Rows from block 4 of a small self-supervised audio encoder (BEST-RQ), named by matrix and row number. Each number is 128 + 32 x the weight over its row's rms, rounded and kept within 0 to 255. All counts start at 0. Numbers have three digits each.
Before each channel's rows are labels from the 100 clips, of 14848, where the channel reaches its highest value: "responds to" is what is common among them. Only what is clearly more common there than usual is listed. The data: short read English sentences (LibriTTS-R). In brackets: how many of the 100.
# c30: last pointwise conv (model.blocks.4.c3.0.weight, 256x256x1), inputs 0-255

responds to: voice: male (90)
c30.184:096099140118126120154155144160154105133088175127113113087135087146131096163174123177093105062097036126071125150106110127131134109127144154119163137111110142105101083099151100168127140120127068114134139124128088108101094128126123157154086134132157096120186137105102119125132140100124161160115161095119106103109106147147167037195227124167139162147104139132117164129151143136117099137105147167109165172183071144090073169158131096114139230170185120158149125151111119120147145168112155160146161138166145145105083103218086131114165131145132096101143178120132088123135124126132153131182168161113099118169146160186119110060164082108129078120137104112111099127160122094129112171127162184184048113065129112128078089103099137171035095135113099202162089109176081108149104098136087

responds to: voice: male (76); the word "he" (27)
c30.191:145126125163134113177116070054128080131120066191119138116096140155155132163123167107150070096112121150103151112122143116137158140095154132128127136139109184120092085149054166128140121155131089164144170114076129155129097114126140114157115168107121000131152094122146129134084095083094142122120126164185100103069099116115162093140123148090135189099148062131120154180088156143150124103110091084101151161166093125134155157189144169129091125081124171115149137118087144110091066149083101139126149149102120185139105136129122102106110105134099053118122162150170060109092126093205148132158114165082083089181186110130142115124126189082133121109117130147124124098084079061082084112134144121097114138103133102141105052124117211073133106180089129122100156070119154134122074125069108

responds to: voice: male (74)
c30.120:106145098129103170181142113146100107116105120156078161118116165131142113112124139119126159116075109161136102124164062104146145104110090111081144102109144129148108124129127151113171147093158088119099101101112097091114106189117144090122094109146143123078165094133086112115147112162146168168172107188138131066141147126138129161120149115082119199105168102142154129145117174183134086158082080134144068134115206173204077117137184138126138092206115119096133101141118106086173145093164095079157123144156121100122137131180097157121101158089161158099090121063169148129120135184158107134112103112188162125178131145093151097146141152084063130175118223174093161085145152115167091102153192200124072155106174075121137157139037117081125105126102087121155136195168069132112101145146125

responds to: voice: male (75)
c30.45:165166114149080107131061161084135103148188076110103104081138138106082117111193085060131092121142117119136143136167117133129108122112113133112121112168136153126116095147134136115117151132151138125149145080119161044116189137135143154135076079109115161142126126187140121117135112081200079085189163123184089156154117133109135067179117111137125178170110099108180086102129094184139105132138147162126157126145124133202132089141180101103096148122140138096088177154128188171147151166108129191076066170119133136096139117102092122153104096141151075145192127093109124092120101147116133169140130059099141117097121106135167148014146152082189140169090112141130167110143097166137167104107138139099113103096109129117179125137180132157163091144159188134081157051130071108191145153150181

responds to: voice: male (74)
c30.138:094080169193060083156166117167141106084215093169143100137155162155119129111183113060109082130192135088187057191099222166162090136133150131181114181095161180133107152037090086072126142103069158148114156103067121097120083139094112099137110139144189150154106104130142110089191139095158162140133078197109150111154111109132134144205116176090144163147147144071094112128146117132111133061122132110150123099155105157171089142157074172120131147137163103128111150074127119106132094140185098092123103144153108173184132141083155114131129152154170106140171096121162131133096136186129147155112081134162160119106117121148126103106121118178163129138134103156067119115133155139161157136127174118129141175127108159159116130095146108101079143092129126124068146122098100099098118150133109

responds to: voice: male (97)
c30.253:100115154084175114130125134124085125133171141110110092048138108085111125062131109091122157089149148080103167108143122115105138134092122091149138145059078109189104047122098128127169122126130107189107122151117109163119124131146170135147079153155147119111130096198159181123145171124132179102084042087139167109148148110112123082148067099120146159109179126152072133126066147136077137116129121129118177144118091117161138110163147173164127152169144148115145149140167139053097074205116162094106126152186190161138101141133149068120123103106191126158140166096115176110170139158153137216053131172133129141066136050078098056131161115149123100108140090136098165169127115176091170166140111135160118139155134117142184145114138177169107161148132119121163090118159119160073109120160118

responds to: voice: male (78)
c30.91:118147150140089079103117121103137091148137125106164166140165125132105094090147186078131114145165152156137108077128122069109114138150114120108150131060103128126138128080157133089117119089094174141195055153105116132064171150123138157095160146146139166131135114157143128139149176147177136052130092131124132076118175153138095162115139137140127138143124138101081113120110083159128092117127109076148176129142116134124114116091108112137127104150100127123155092076081094139207164169133126144166129199107169062081080119119100077087113121092149150114169170120104155109098121171102118129172172086170072093090081116102101127157111171145105152178122096116126088219071142137149143102069108173066133110146094121095153125150117095152049126059063154090092081140183178117184179160072191

responds to: voice: male (73)
c30.100:162105181147139082128141115118141057126142075149189153083212093147109132189158119059092116028138071109060149159135153106156202065133126159123146107111181144090073117163126155137077111140210099170133146111132133124073139151165136134138090136123123091095187141169160097146116098102169167070122178171130151142141126157132184105110152114138178152168158101127106154120114176148171159092153172143162159116113094191126130081189092133109162097092095070111117114057106149173086148114136101148103174159102090130111188168128095157156094077152173132192115137106145115116108102125141154121115113134142129143127162105055148119120115144127084107088119079159108151124141153153094116105170162106145162097084128151107197148141125124183129134136124088177119149110189102112124125125127122

responds to: voice: male (75)
c30.123:090118112104083099089121137069144124157111185149126035094110140114157129101131120111103148116144098089110121126116159184085172110099122089132061109112095123119070144073208148101124129113127170132071118096121126086130133204095097123147110127154122154165077173163146110095167091133129149135086079153087161078130170147104053114126120149108086079112120136142116106121109093140189136092109135170099145123118083144119120109067149128122120136143033082129148095168158158117119121193183136127115130105181129169128158070120178131142111061057193167165181108062156145112191151078141159098186145128164134136132151141080145143131100078132080157158131119156152164143141118122120136089141153153126129137087095166148080134174131157133040203106120163143124122141186095114097126123093150

responds to: voice: male (82)
c30.4:133120217090150144183149086038092121177135157159133091148105091142122169093095078125091107114115083102125185207131179144125160145061152156119169129059144145124101097116144144184213132201099126110143115141049090122107148148147178073115107153120153135220140129149116117191091098129166122164136077136097147163136125158118150143074157140104149133125138117164102143174110158093123177107132126166135135116148082068207105143114170111138111108071097164110138122156091142096141146142119130113119090184072172150129152132116184125124141150142097155120106154074124128154148184147130164141081133157132131109120129115098138099150113157162073150176122111135149169180168075126149157152157153053090141141141087131088156135173134164161123128167158115154162101130133134099082086121163197

responds to: voice: male (91)
c30.252:169151175138135124134168096115095186153128149161131120156112078124098116130103111121125086162149124116099148152229078181146084110079101120129036163085123138152129164151127103085154131142076118134161101172102148164127162158128105144148124120170108110161111135115146100114119192197101119108117139117106141092101152147177132138107124089133078027115176119138193115077126153072166109161105052205162103102139160108121192137087119172087106072139139160158159071177156133199055156092088081116148170131085094122190122129117063180073152105134130121157127126114131181110113116121083130132122096153119105126139104164120149143140135144136105119112125177115114142127143127081130092107087070084110155150147095139117144104080064096125150161119148140179128179138156104055106096163158149

responds to: voice: female (80)
c30.82:138121089126115089176127112138162124094120108158178148095090148168155114070160145151165147104192130149124155142119183151144111187180120123122104084067150192077129135042165083136077091139117145130153142112123143150052129117117052119133081100152105098152127107176154127153081085145164146116141104126124073119123113117135100136081123209139118111108095161133159169111094127074169108100179085090082156121143122136118148150157179143084127073092063099175116096106100154122107158053098064092135120144084178138125120123189092088117138120101100070133119153140119195176100112157122115118129128100085155131131143085059171103178108154106164167140129154107140129178195152080183099074156112098124129066078165106089110129089099168124133161134097134126097074109154104145122118124150079

responds to: voice: female (98); the word "it" (33); the word "is" (25)
c30.177:073092138160115085146141079091077142123101142120109147154130180132125129138148153080086129123158139060120166140134155128168102150110157063158108113120117132117084115148127153044089111113153125181126159135118219076083191143151161115074085084097146088098112034112161176100179181144130155055166133137080137137220164124122154156139125054109140138154176117118084131097144117147135103137118137106080153133091141104168159112141144169140123104112128135165156106118118101150074151145118144136129087148152151111126107078167166156148087141142146125171135152124127162177166166115137126145132147136084079164133069119127123094094084119112153061161103105139165113125110119136170143126118101104095126069133141177162141137063112086128116171171140050114131131037141178164116060075165178

responds to: voice: male (75)
c30.210:114093129129127155085138126111155137173112138083133127070140085147117097152083040124107155076102160099105095158097000126122069117040128126116159139158077082194114103044120128161156131157130086098108141091126096144149117097155112097110115164111126126136145160121137132076157145130123110090142085148137083141162078047181099178102138137128124095089154175134094120117152169171090146168123135133113174124117131073076116131139125149134102163174086158125180126149130160132114079087102133094110136078138061140139108148125081138076114140113085159148066142143142115112112158091074136124142078134074116184157143075166116095145117146098149128076109154120145133114103069126122071051098118121131145085183128049092134112134154143070130071152138130144102083083109109127153141079131140

responds to: voice: male (85)
c30.28:123114123139127141130156109127098112162122147075092117124112181153104149149102137189140125078135125103095109092129148117094115137163117109105102089147106039141098136128108146080105112136159114139115147148219136167111126138122113090118095142168136125174151102117131184125113185135160126114172137109099124128126105074151086160138074100115116050148121152084110123072183155121065129145188127114129233099115128132082160125140084156115118094108141221115139096130051115140110103108079025133187144116107097125135075157124102155110101098123135122083050154144152160141095171165153124129070140184123125145121129112145091165192109094068150097103092165124078051136119080104078112124133160155097104140045167105167139109118133185067116142122096151166177161118101114099165118102126162

responds to: voice: female (100)
c30.220:123088118064058146142108133187098161096119106150116124131097094099112166090132085131136177118146194137118124114104120087097135109152147162068106140151114153128131095147098075163125121129125120151112067152162162122133183145135136185085088110133100143172143090146172130105241134115174089141116162140160119126166122110098137136165098115067129122121153105117098110182144148098079050135128090130125106154159131082119169103146127136128116079156151082120159084072176103106064120163071182140114149094143145118115116155206127156166116087120120135157143133091095136158157144099089137150137167157138100095103075149131116094091127121145123164137051142201111134130178165153128098101135075092153088100175156163203122094137137110184105094171074094136152069092144128211088057139085154