A small self-supervised audio encoder (BEST-RQ), trained from scratch.
Model: log mel input, arch ecapa_tdnn, depths [12], widths [256].
Data: trained on short read English sentences (LibriTTS-R), 26041 training examples, 91.4 epochs.
Rows from block 9 of a small self-supervised audio encoder (BEST-RQ), named by matrix and row number. Each number is 128 + 24 x the weight over its row's rms, rounded and kept within 0 to 255. All counts start at 0. Numbers have three digits each. After the name is the row's rms in percent of the matrix's.
Before each channel's rows are labels from the 100 clips, of 14848, where the channel reaches its highest value: "strongest on" is what is common among them. Only what is clearly more common there than usual is listed. The data: short read English sentences (LibriTTS-R). In brackets: how many of the 100, against the usual share in percent.
# c30: last pointwise conv (model.blocks.9.c3.0.weight, 256x256x1), inputs 0-255

strongest on: the word "was" (26 vs 9.5)
c30.148 101:120117132165171131090118154124113117134129134117137113118138082152143105071116119109131116108164112104153065119110154119160120108169113153129136131142154106140121116138120147150085142149139149153119144127106106128098151152125124131120135132127161141140086140133112148117127146127131097080126103122136112135148119100136069173114132135115095122137095116090123145126125101158115149135072084105109098162096098127112131127095119132158142108150116128141145135137147133120175128116101138155103127122102103078094140093151153132183125158115140088082128085120097077139095124116166068127085084111075129126137099110140140125117105161107133102104055160138069159106112124162119124120139127138118140147128134128153093156086126163157114136101111145144135137069130175116135087105128117

strongest on: voice: male (89 vs 46.7)
c30.40 099:136099145150143148144086110097115068128135135116163117135081153186146101111143156160188124168164105104104173147114125127145145135151136085105112115124145127132136147069101100147095127136156110139109118167090105128149128153100114134134104110093133090134129125113158137117087139131122130173164100073143123141132170130162174091146106141122132153148150159128136106140169150140151125152175122143089110114117092173143121159091126132132111132139140130103150172099145156106079144130152140138165120132121141126132149141123125157083123151170155126138130139112110144116075126141141133134098096135127147120165102094132140128137152119155132125127133094147128120162104080133075100135154119081132104146127121144138096133148096152135157122181144129136101169117080134119127135156105086

strongest on: voice: female (95 vs 53.3)
c30.118 100:096131139095125151104125135099124170132098098111127104121096127149118109111132117130081132110149103118102064105120102135156112135130107098143095118103136140156126164127102102115070111140105123126106117146160103127116125123109134203079178078112142132095103158144105147134121097153111099108107090090137104102104149122164118156170159119113145113083110157105102108102090126115161112144094123104119136125150111147133098114145107139123148060143134085139135151108136112135123118119082087134121107144108161145111140108120103139138163142131160105068113096103096102125131113143144110114121091122100111114137119133141116150105144164114134149107100093148103161099115105140108096129116175134141087067130129151116142113136126119159123107061111163137117099094141145114109086113114111

strongest on: voice: male (72 vs 46.7)
c30.228 099:140129131134109123128123099120133135092163143137133108146120131129114105133120141112153087161158093141114134132118123153142124137147121144077099140116111113122156084125091142148118108159131151165176160129077119159099124109123147121128102152138118121110137075144127130167166123145108110101123130107090137143159100121096154161101146148145145118110099061173144118152118119165142137126103101088146146157123125133129104087117114138191127106148122097157119091148123140148147090124132126137162145144112151129107166120112110138123207083089095115122117139116109087108069143126142139150133114071094144100120155144111119114100143127089105117129098145110114107085114113122119129090143130133121144118129146137135065128078124083081127104078111127123130094167084092088106147120148101

strongest on: the word "he" (31 vs 10.9)
c30.108 098:112113109140147096128107119162120148146083138104129109145142066125129136118159144082137137111135065124118127131122119110146088130143129112143148120150143110133128131104137151106132105108168106128124100183139137134141119146084123114143139097150129155136169104104119142107120150089141118155125137117138142169136161132116103092132143115127141124133132103109133135154091134119160152139067107152108152129090062076143135105155102130107143158114137135134106075153095147113102138122089111144131097133153118152132112133123129132130141120109149114157160091128160110162149122113102120147098139116107126115124141124116186150165174170136145121112064105149071146104183129087102099084096149121084094131086111139101148071128155141127110144101145140082167165110144134151079099130120140

strongest on: voice: female (83 vs 53.3)
c30.107 103:139164121139084127128127076128133118156136133100118127150151118141087128147121142103140139158144118132156136134158109099149130117140107092152116097096165138074157141112078122122119143142100141133102109125110161163159105180145139142129148101133118136131116126125146162124129101145136121151110122127138121117201106134142171092147093112119183138135107091153152079165159127120126143159075150085167109178106164082135082130126097105126119099135148141103145102133171158163098132120158115097136123184130113131118137128132137093128126138118135131142126125173159149132097151121149138117159123138150121123134151102126138114126191163155129119133109094098123101103136105112146183156109092136143110125082171106110131077123135128142135105136109194105113113150097153128153102124096088

strongest on: the word "he" (29 vs 10.9); the word "said" (28 vs 6.6)
c30.100 098:097134117130131133094121137128145114080127137134097089152150125103134140159128143171124155126124159137145146154164118127111114153098115100101088132111146130158139097160085117111115154114141113137137136128154134120111123127096146171166127141137094136091121123139148184105131127098117145131129119152141118111093153112100114076062141120073111130134163154122143151119125164119116115123123161149123121177118133091110101124132162140110142100160156147137159172097090156121157132113120131123122109129093119107106186076139175120102103149108147160144143128141142126140183150135089161146126120144137159131150145130194129109151124175114130086134177111113153112138102137156137126097178140099089104098119139125134104102113094154156115071148167158094107148121132165137117080149156142

strongest on: voice: male (81 vs 46.7)
c30.128 101:138099085118122145117120134079142155128137136117143134148120140086109123153140136080159139086128185133085149128134151128145139126150139118135098149132128112128172161146107199169140157143126134095098146141064118130130116129088122109112123121112152133129109127094141128126125125134150125124134106134120113118172147076115157097163142150135130171152174143152149120153126147130140148115094137113144195140101091109152132133135131113063137134123104112123138147111119113099141120153133100130086147136128107150105085137179139151109117091135139094150059082109156113137117129117115150159146074114166136142140128118124174102162152165122078159110124117077108137138135130131122099102138124110088147151087108190139119106110125117129161079157157101126110117149124102098121139124095130

strongest on: the word "he" (35 vs 10.9); the word "said" (27 vs 6.6)
c30.160 095:146100139131082100131137134121119110135086124112135145151119144128137173118088152097135089128138136094122130131114110134128123107134133166153135089139110123103118153094172137132135139128137145149130127120146099172120119105119141157148173181129101145186142132126068121164125113122163141050110102099148146136139096143144164142125128142090100133132103103155103131119117106125102114145093135102136107100147149147111090157087085137146131094105105097146112139183123101114124129100113085131094134110133129143167111159165167110127163171065118136150143135106137111092119153087183132145120099081123126114115126150092129110105117098102115135178090138107122130153108100101096102111123149165131100142164125111145173093106120093123114139100098108134103160093113109114139111151157140

strongest on: voice: female (93 vs 53.3)
c30.75 103:121106123130144124121145067122099127143134126145123097084139125140126145129122088109137137146151136097124119144117138117143167130130117131116161129115090100130173095136129146119113111147124104136144147111148119148137123147122142140103136138125151099185107153145133119097124182166108150124143131122111170114122109129135139146100118127073119123090139126116135144144105115131098180104098109063122109128104109176152140133177145149135135118163136158160172106115118118187091114162128127131150111155135102184163133147129134063093145116089148133093125154111138114149127150134112138160127099146061101105139086138107131134120131152130099118106123102113093137040134132141137107119144131160091139165107106130096145079069133140090139154139169149124129091146147084109118083122162117

strongest on: the word "me" (33 vs 5)
c30.137 097:105116133149092099094118078095135107160126123167118116124127092115135090122122098138155149106152151142131128116118190136152146121155114090133142134122112069134099119123152162158130136146139113136107147146111168125134140089113134093084112118113117165110146123112141137112139166104112141119159105155137139138084163087121077127125142138089121112134153125117124138127063072150161101128114144156088132088144094144115126095137151132115149123144114138171102152073136114131163116180127133089103134133105137112134135122126139160149120138147104105125129099133126146141143143140123154082135081096134100148144071139106117094149097081078103143114148117142170130154128153119118109135165152157140147114139109114093095174104174117108120141121130129092113115166107118100116199144085122

strongest on: voice: female (85 vs 53.3); the word "he" (34 vs 10.9); the word "said" (28 vs 6.6)
c30.86 098:082176139100084130112126107145162128122124104113093115148090122127151095091132122143107090140152105125094114147117089171160122132160137129143160122129097109086138138131132079117112136109164138154140073133122069139183133179143097110139117119106099119161132114158102103162134109084145126141138112125142137154131122108145137122082120128103123117165134099136139139141122133146108095105163146171134123094100134106158111128084107111134124090100083095150133154176144092151158120105102129094147130142097156132127098148140133160132119117123134134079085146134144147140104129109139104093121123120141159135105148132141132147106170145120131175158146115168112165115128136125121095144098168148106116104159158138108114119143161158138152154091089079144143084160137097138128103139162185

strongest on: voice: female (84 vs 53.3)
c30.99 102:121140074107114136063109106112154165154140154151148119141162126120103166136139089117117098096153118115125121132147144126134109082116128136123125144115123154171167156110110135101099140141119100107116104095142160156150159146141125092119140122139127131104177156156111145115138113091088186120122123162126132128124114142137102165109135159122157160079120123106113145144111117089145145108183144098137118171092159117143089133112111142156136109089139138113144130101120119139133112147078121137135104143173138173181158129150165110134128134138129139125105123117177084136129133103127080158142122111122111168130167142147138129129140201102125148084108104125159146065130139133064137123142151107111139144116127154152137092135113156150108143127116126135117136108142150088093068145172118

strongest on: voice: male (79 vs 46.7)
c30.239 101:104129116159107138167102137121153085136113135109135142117115107135135089106092164103109090166159113133113146137117080080170094094145123110151164117152155112146094157076120137137122102129117076125097129141127083114100152127158141113106136110147143078136075142109106128152102098154114118105153106138133104129130122146163168124170114143152131123145155108134140072071065117096095097148142125124137109143114136123140113140160133118152108126121102129121140112145145121084071144096143122126104123122136155100094122122096124122137134116111115101175158130144104123113117154118093136138101114110132066109115127136130093102084109094118099129149122097134133123165150101116126167101093123134101112095108108084075094136137106083102123105108100145155135119138158152140154107150084095

strongest on: the word "you" (34 vs 15.1)
c30.196 098:125139129127088155149098117102129126133114143143136102112128088151074091114159139168102097147132129096105113162095169109116137141117128130137127110139170097147138125142149080153057142139149125164096168175091150152106141147096134121111108102134136145100139138143146121139127134132078097132141136165132160146087100109097114126079169124085108109122122124104095097122121134142100131104108123124108154128124131121155137114134148087143112105126081099145140156133123155127119094107129105172156113135098096123130129108153077137125116112112157065110142124087113147112128148117139102143102111144087114142168121142132118086116123098075173078117128116056122068139087092165133100112097131152102143119130107128128122089070141118101115134113114157131115126143132134118113116103161117

strongest on: voice: male (89 vs 46.7)
c30.149 098:116104111122119139144097161097109113118167134138094117115122156137142138077125146142160116108141135113076184153139123110132099116134133106116143151148157161108122146106097136174083118139122093163086112149132110130101102165114118091122094123134112115133136110104103157110100134156123113146097132089081137101096097151149118119153153131160120156109083203103103124137117121081152101106158154135116126100088138166100142145173133105127108145124127181137147143135113122119121129132116164106165119144154096144108156156149062136107111129133158139162148150125091083112129136135154116177083123123130123119157120170131122138120086094104140117150082099146142139083142094190145142120089101144119108098148093123149130112140146126133136115129141099128102136148092157127160092123101106

strongest on: voice: female (85 vs 53.3)
c30.67 099:126135123095163129068109093136145086147132149137137091094163159144117142147110098126151126138135159123101171140118108136142131074126146147119093134119111106122156114119153123128167116156135145112127113094115154149157139136137133105125130100114126095132154164146128153130126146136112131134145094112142114108166090114082145123089113138109155129129108133157129162162161129138096134127129096097133161133134130141171109063173101136152149133137148174101125145106139142118143137165134102176139105188122132191096100124129118126118112063111162125160139110119133149138117172123168100099150137158137176106165128164155157131114101148140123083106148108128128116115111151111093146097122123100132060119144093101093158111121152090102120145164144143143102121129125143149069124102146082

strongest on: the word "she" (50 vs 5.5)
c30.46 100:131139111122124091132089139138116111159135108160151121130137132129133132151124122097112122121147146151132065167141120119128157177154154114111092118141111085150150172067102125172099083118121158178166172145141122162121125090100155093113140128160095168136160130135153099140111105137141119126152138141106147167113083134121116128110137121107126106110099156117100098133120155150121097136119114140140134113122095124161112134159129143109100131123121150090104108147115148134114089140145163167130152130108128141098125112145117094110161142144138108112190092125137121154110173090105125132129102109095115144154195151116132160127140107135144052117151148097119110152102164104117134162089135147127103136110094172129109123104106105094134117122121079133141107138098102059129107091099106

strongest on: the word "i" (40 vs 18.2)
c30.159 098:124090109149097111117075120149054140134115171105090125091122128146094103112136136137089076158126114154147105118158113145145143130133084118136136131130111102143162101118136130134109094113136090172077149096106134140137092151145146108148166077083170121094167145142159115112133119127123149147155160176149148127141139123088113139109143105140127110116097123142166127148145122078137144102141130151080147182141153114165106133145134130113102123130120119150147146101099187153172119139143130126095076115099118140133130106138113136119139119153060138129115118118146100143160122148115101132146116094111154124163143165126145135075151155116080109128117063110142138122109128118104134122119154095107130121098098164100139111121134130142116125112099095134117078134128141137090157138111156

strongest on: the word "said" (35 vs 6.6)
c30.9 104:138133113147133141105075100126124089106155093180083140101148116138113127145110103139105112132130107128136114133127102109126130078132116103140094151100167111112120110120149104157110142118150120117106096121131155169143137140072133136144141076186146126125151128132146091077110138115109158130114157151102146111131161111093110118106141144121095096131109133111136139141109144131121150107099085127163122115136136144147137112136119134159106034116130119147150160096139145107154124162109101113112102141086122162139099096156157090066163122117092110134136113093162156159137121179137119129106146135132132143123143115126133141125119139181093174026103106120121122128169110138131130147126166127162140169090108110170118118138117163142113111124129127125103129093099140125119137135146092

strongest on: the word "he" (32 vs 10.9)
c30.150 096:148127130142093107105077114096137117113109084114122116102143122124150076077090124149097127127152119117132123120140128162159139102146137147122155113137116143122148118079138054149139161128121113102119121115112110148132126105134110128180107133167160142124123138127123073125116161133142153121156110116140116173073151097138139106156125141159112125122140116143140103132117117119111115128177151172110128051102133170140185103134106132146117115115113133102127111085134113128124100113138102056108113145119095118156148087133141162107144120103115105130163134121125169123096140098156141082090081158179153152147120090145121100134169120150102132154131134115082105166154158094118118115120140126137105118145131151098164136110162136133140130120142133069120151160098083104097141131130155

strongest on: the word "yes" (25 vs 1.4)
c30.223 097:100108112122144132122120111101115180111099117128139121158162148105096131124148122112107110098137110161160105104125142083126108129112163137139113139100163121124146133149106111152121073146146117090121119125149133156149118127175140146114086177104069130148135112157154162101152138140114119096125112106116140119139147113166133133135143141115101146083128108097127144140137142131196146151166182101076128142130079128096081149099095104129085111110146167129083125146123124114134152137099145129116092137118136126119171097157127052094118147136116120150126103174114119138091128126165184172140111136098118118124136123132150163140096124172103107092109139135093085132103129099094117157144123105128159128134172125133133156125120141145114124137131141087090103116088091168124129084150115

strongest on: the word "it" (33 vs 12.3); the word "is" (27 vs 8.4)
c30.38 101:119146157125111130107117083104173131156114106149098094137063135112148121124124108153109121153163150096106086137129124121157099135138150118167112118111114114100184180110136127146099099158128137133086103117144158124104112119125150115089120089111149155132110098137157125147148148135083099133178106118078128107126089129112135137129131152130126121089096150119150135142146148109154135158129127111111097137154152154139161104105080141102126134149106098124123131128116145108124126165153104177140202160127143129098113122136058122120156178121139111085170117100109138131128090111133132154109079124117107105124166118119123143143152130113138146143132129114107163121067165114067132116121090133153116126106135130119101148131142118131137070100142144140113123132168125105063119105090094

strongest on: the word "was" (42 vs 9.5)
c30.52 098:122140120133091153169106126119134131129115156178152118129161141100110129082052127145150157093137112108140155164145154108128143106130115141116110139161137106160151143111139101135100120135140142141161126172139145148139094106133135148138097114150127099109126151163124122106113144139146164124161129142124105161162140105175096134124091060109087068087064122167153138141101141173149160136105099165128087160086093162131128078087143089115147108119142143166082133153142156131115115133134175096099118151143137107150143138167120106131140135144123122123152078147106146146090126160097160171071140134157146116117125118127151130104160163126139156077103106130128086121123105161114133129102145126133156139121101154137118152130130124141131114124104114128154119113112141163133105131123110

strongest on: voice: male (83 vs 46.7)
c30.227 101:124128122168101127153114150090097115121124147119152127130123156125144095070138140124099102161138146139109130138126125133150065119149122138164139100140109128142151123113125148133165117107108113171141143119108109139097140167174130125135105147124131137129095082106138135139115118083122142173153139104127133135096138137132112102152129131136112112125099050159121170157113138147129163112103088118177102135133126083128156169115111132115075131111111123120063131147074104082136106065146122148134127113109080120143122137096099111156092170111122103093148127152128091153130113119113087110098115153129101095116103101149092164083123106152139106103114115172096156145142138132151127128102150111132164153092130115114160104107101097138166135096128101074128129102141149140172136138114102

strongest on: the word "said" (30 vs 6.6)
c30.157 097:094128129166102114131157126083116097144123135130147122119128113131150126152079136167132131124141110153133152142138147134151098099149101148083125118113106137137131120111122106108133116147152153167112126112132177155113122076116125155101075113127077141123137129146128138102132134107156104140150106126118114147157133136164115061152109116084107107089096115120142132153134127109090175130128101084116124172102087124146113136167115109117112094101160193172114126155120155100110133116155141119145085122126160159120155117143107144156127111123117094094126123131172113096114120153111123117086131109102155110104105136137129095122157148110153097120101083120073098084070131104117119126130109134174188124139116134123096109108115080123135090080121116081140126116121104131161084097109098

strongest on: voice: male (84 vs 46.7)
c30.236 097:099138138115131163115071121167149094146109109102115128123109104124162123116129118098151123140156150122129128167121079138142116145150127094107123109135105142070128132094126158120145125135141083137113135165107104143133114133058094164151131115180145121139125100155117051127139131148139125106127126139119095106138127153129130133133156119150158083154130115128135066124114138138117117110132110119070100098108124156165112137156143126115186116103125127133102139141146140135129144103117113074119105104158116135121146146069094159097119126109172131161146137120112127132120108095157151136068138146180142135148172111126131145059145110108139106135100105149125093175118083146147148097118155106148101091169130140119156110101101172143134149119161107135133165135164137105146111157109128

strongest on: voice: female (83 vs 53.3)
c30.15 098:142103141149135139101089127114130134171165122124133096079145119150110154124088139132138142129168143103099156158119131142165116113178156087096119132088148147134178112157090134129116163143134114121141099129086105150135141105137136111123120123169146148122113117129129111129166125137067141161163090164140119110098171085101143085131133116124153128132137127133148159157108100123132148162172150127121126125107120129137148137176162161118136113175118161113168123109149128127161107157134138094146150135159076125160129175136134164142145114144137113124113129144126130130171143122156147065136132138147110167128128072076168123141145165147134155063162136104124158168135187131108103169156137133129119143140132149088145136127137154145127128128131128124124124142130090118158106190148168

strongest on: the word "you" (47 vs 15.1)
c30.146 096:178137113094085074136154097120113166139159150147147098148108086153118130105108088110132140101149109122145112140144152140144168110135161132153140140115118113136118141098155130156122141124121161136179116066112119134095155183140151131135114097129118104142128117168107110086105124129122101176117124117125115096132105075135114158121112156060084120087074128165111184099087131133166111072148146161153087115149110104142143109107115130119132136126118157187085139110122152102121124137128119150162103094160161129160140144100154091109125179130127086111156145092104117111111111126150122133126131102132143097126080107127130144119117129095168120098114140159133117150117124157144109107092126151128128110115086099128108120130131134144125132120152139100114113113137156134077136134110090

strongest on: the word "you" (42 vs 15.1); the word "said" (36 vs 6.6); the word "he" (35 vs 10.9)
c30.83 098:127121134125141103138169145103109147108090166111131133138125118130132182134141132105095105114151107132138173131131148108141102102103101162143156182123144121098131134149122116149101063159102109107160163103135118095111070161156163151135150099095171139130098081130132118095171143115134094159122124096108172131122092134134183129100141079140113142085107130134110126159133144134151142186155101117138131136138168105149147126094146136077103131111151163118123120133159124133100136133141141145129158137111134075125106161125129133138129164151083134124130146161136160144121135144116161104159112084148155133110163097122119170146101099114075125095135115140157146169181108107150129132132106145143135096170141114107119118092131106109128144115162121099111140173114135079122130093104117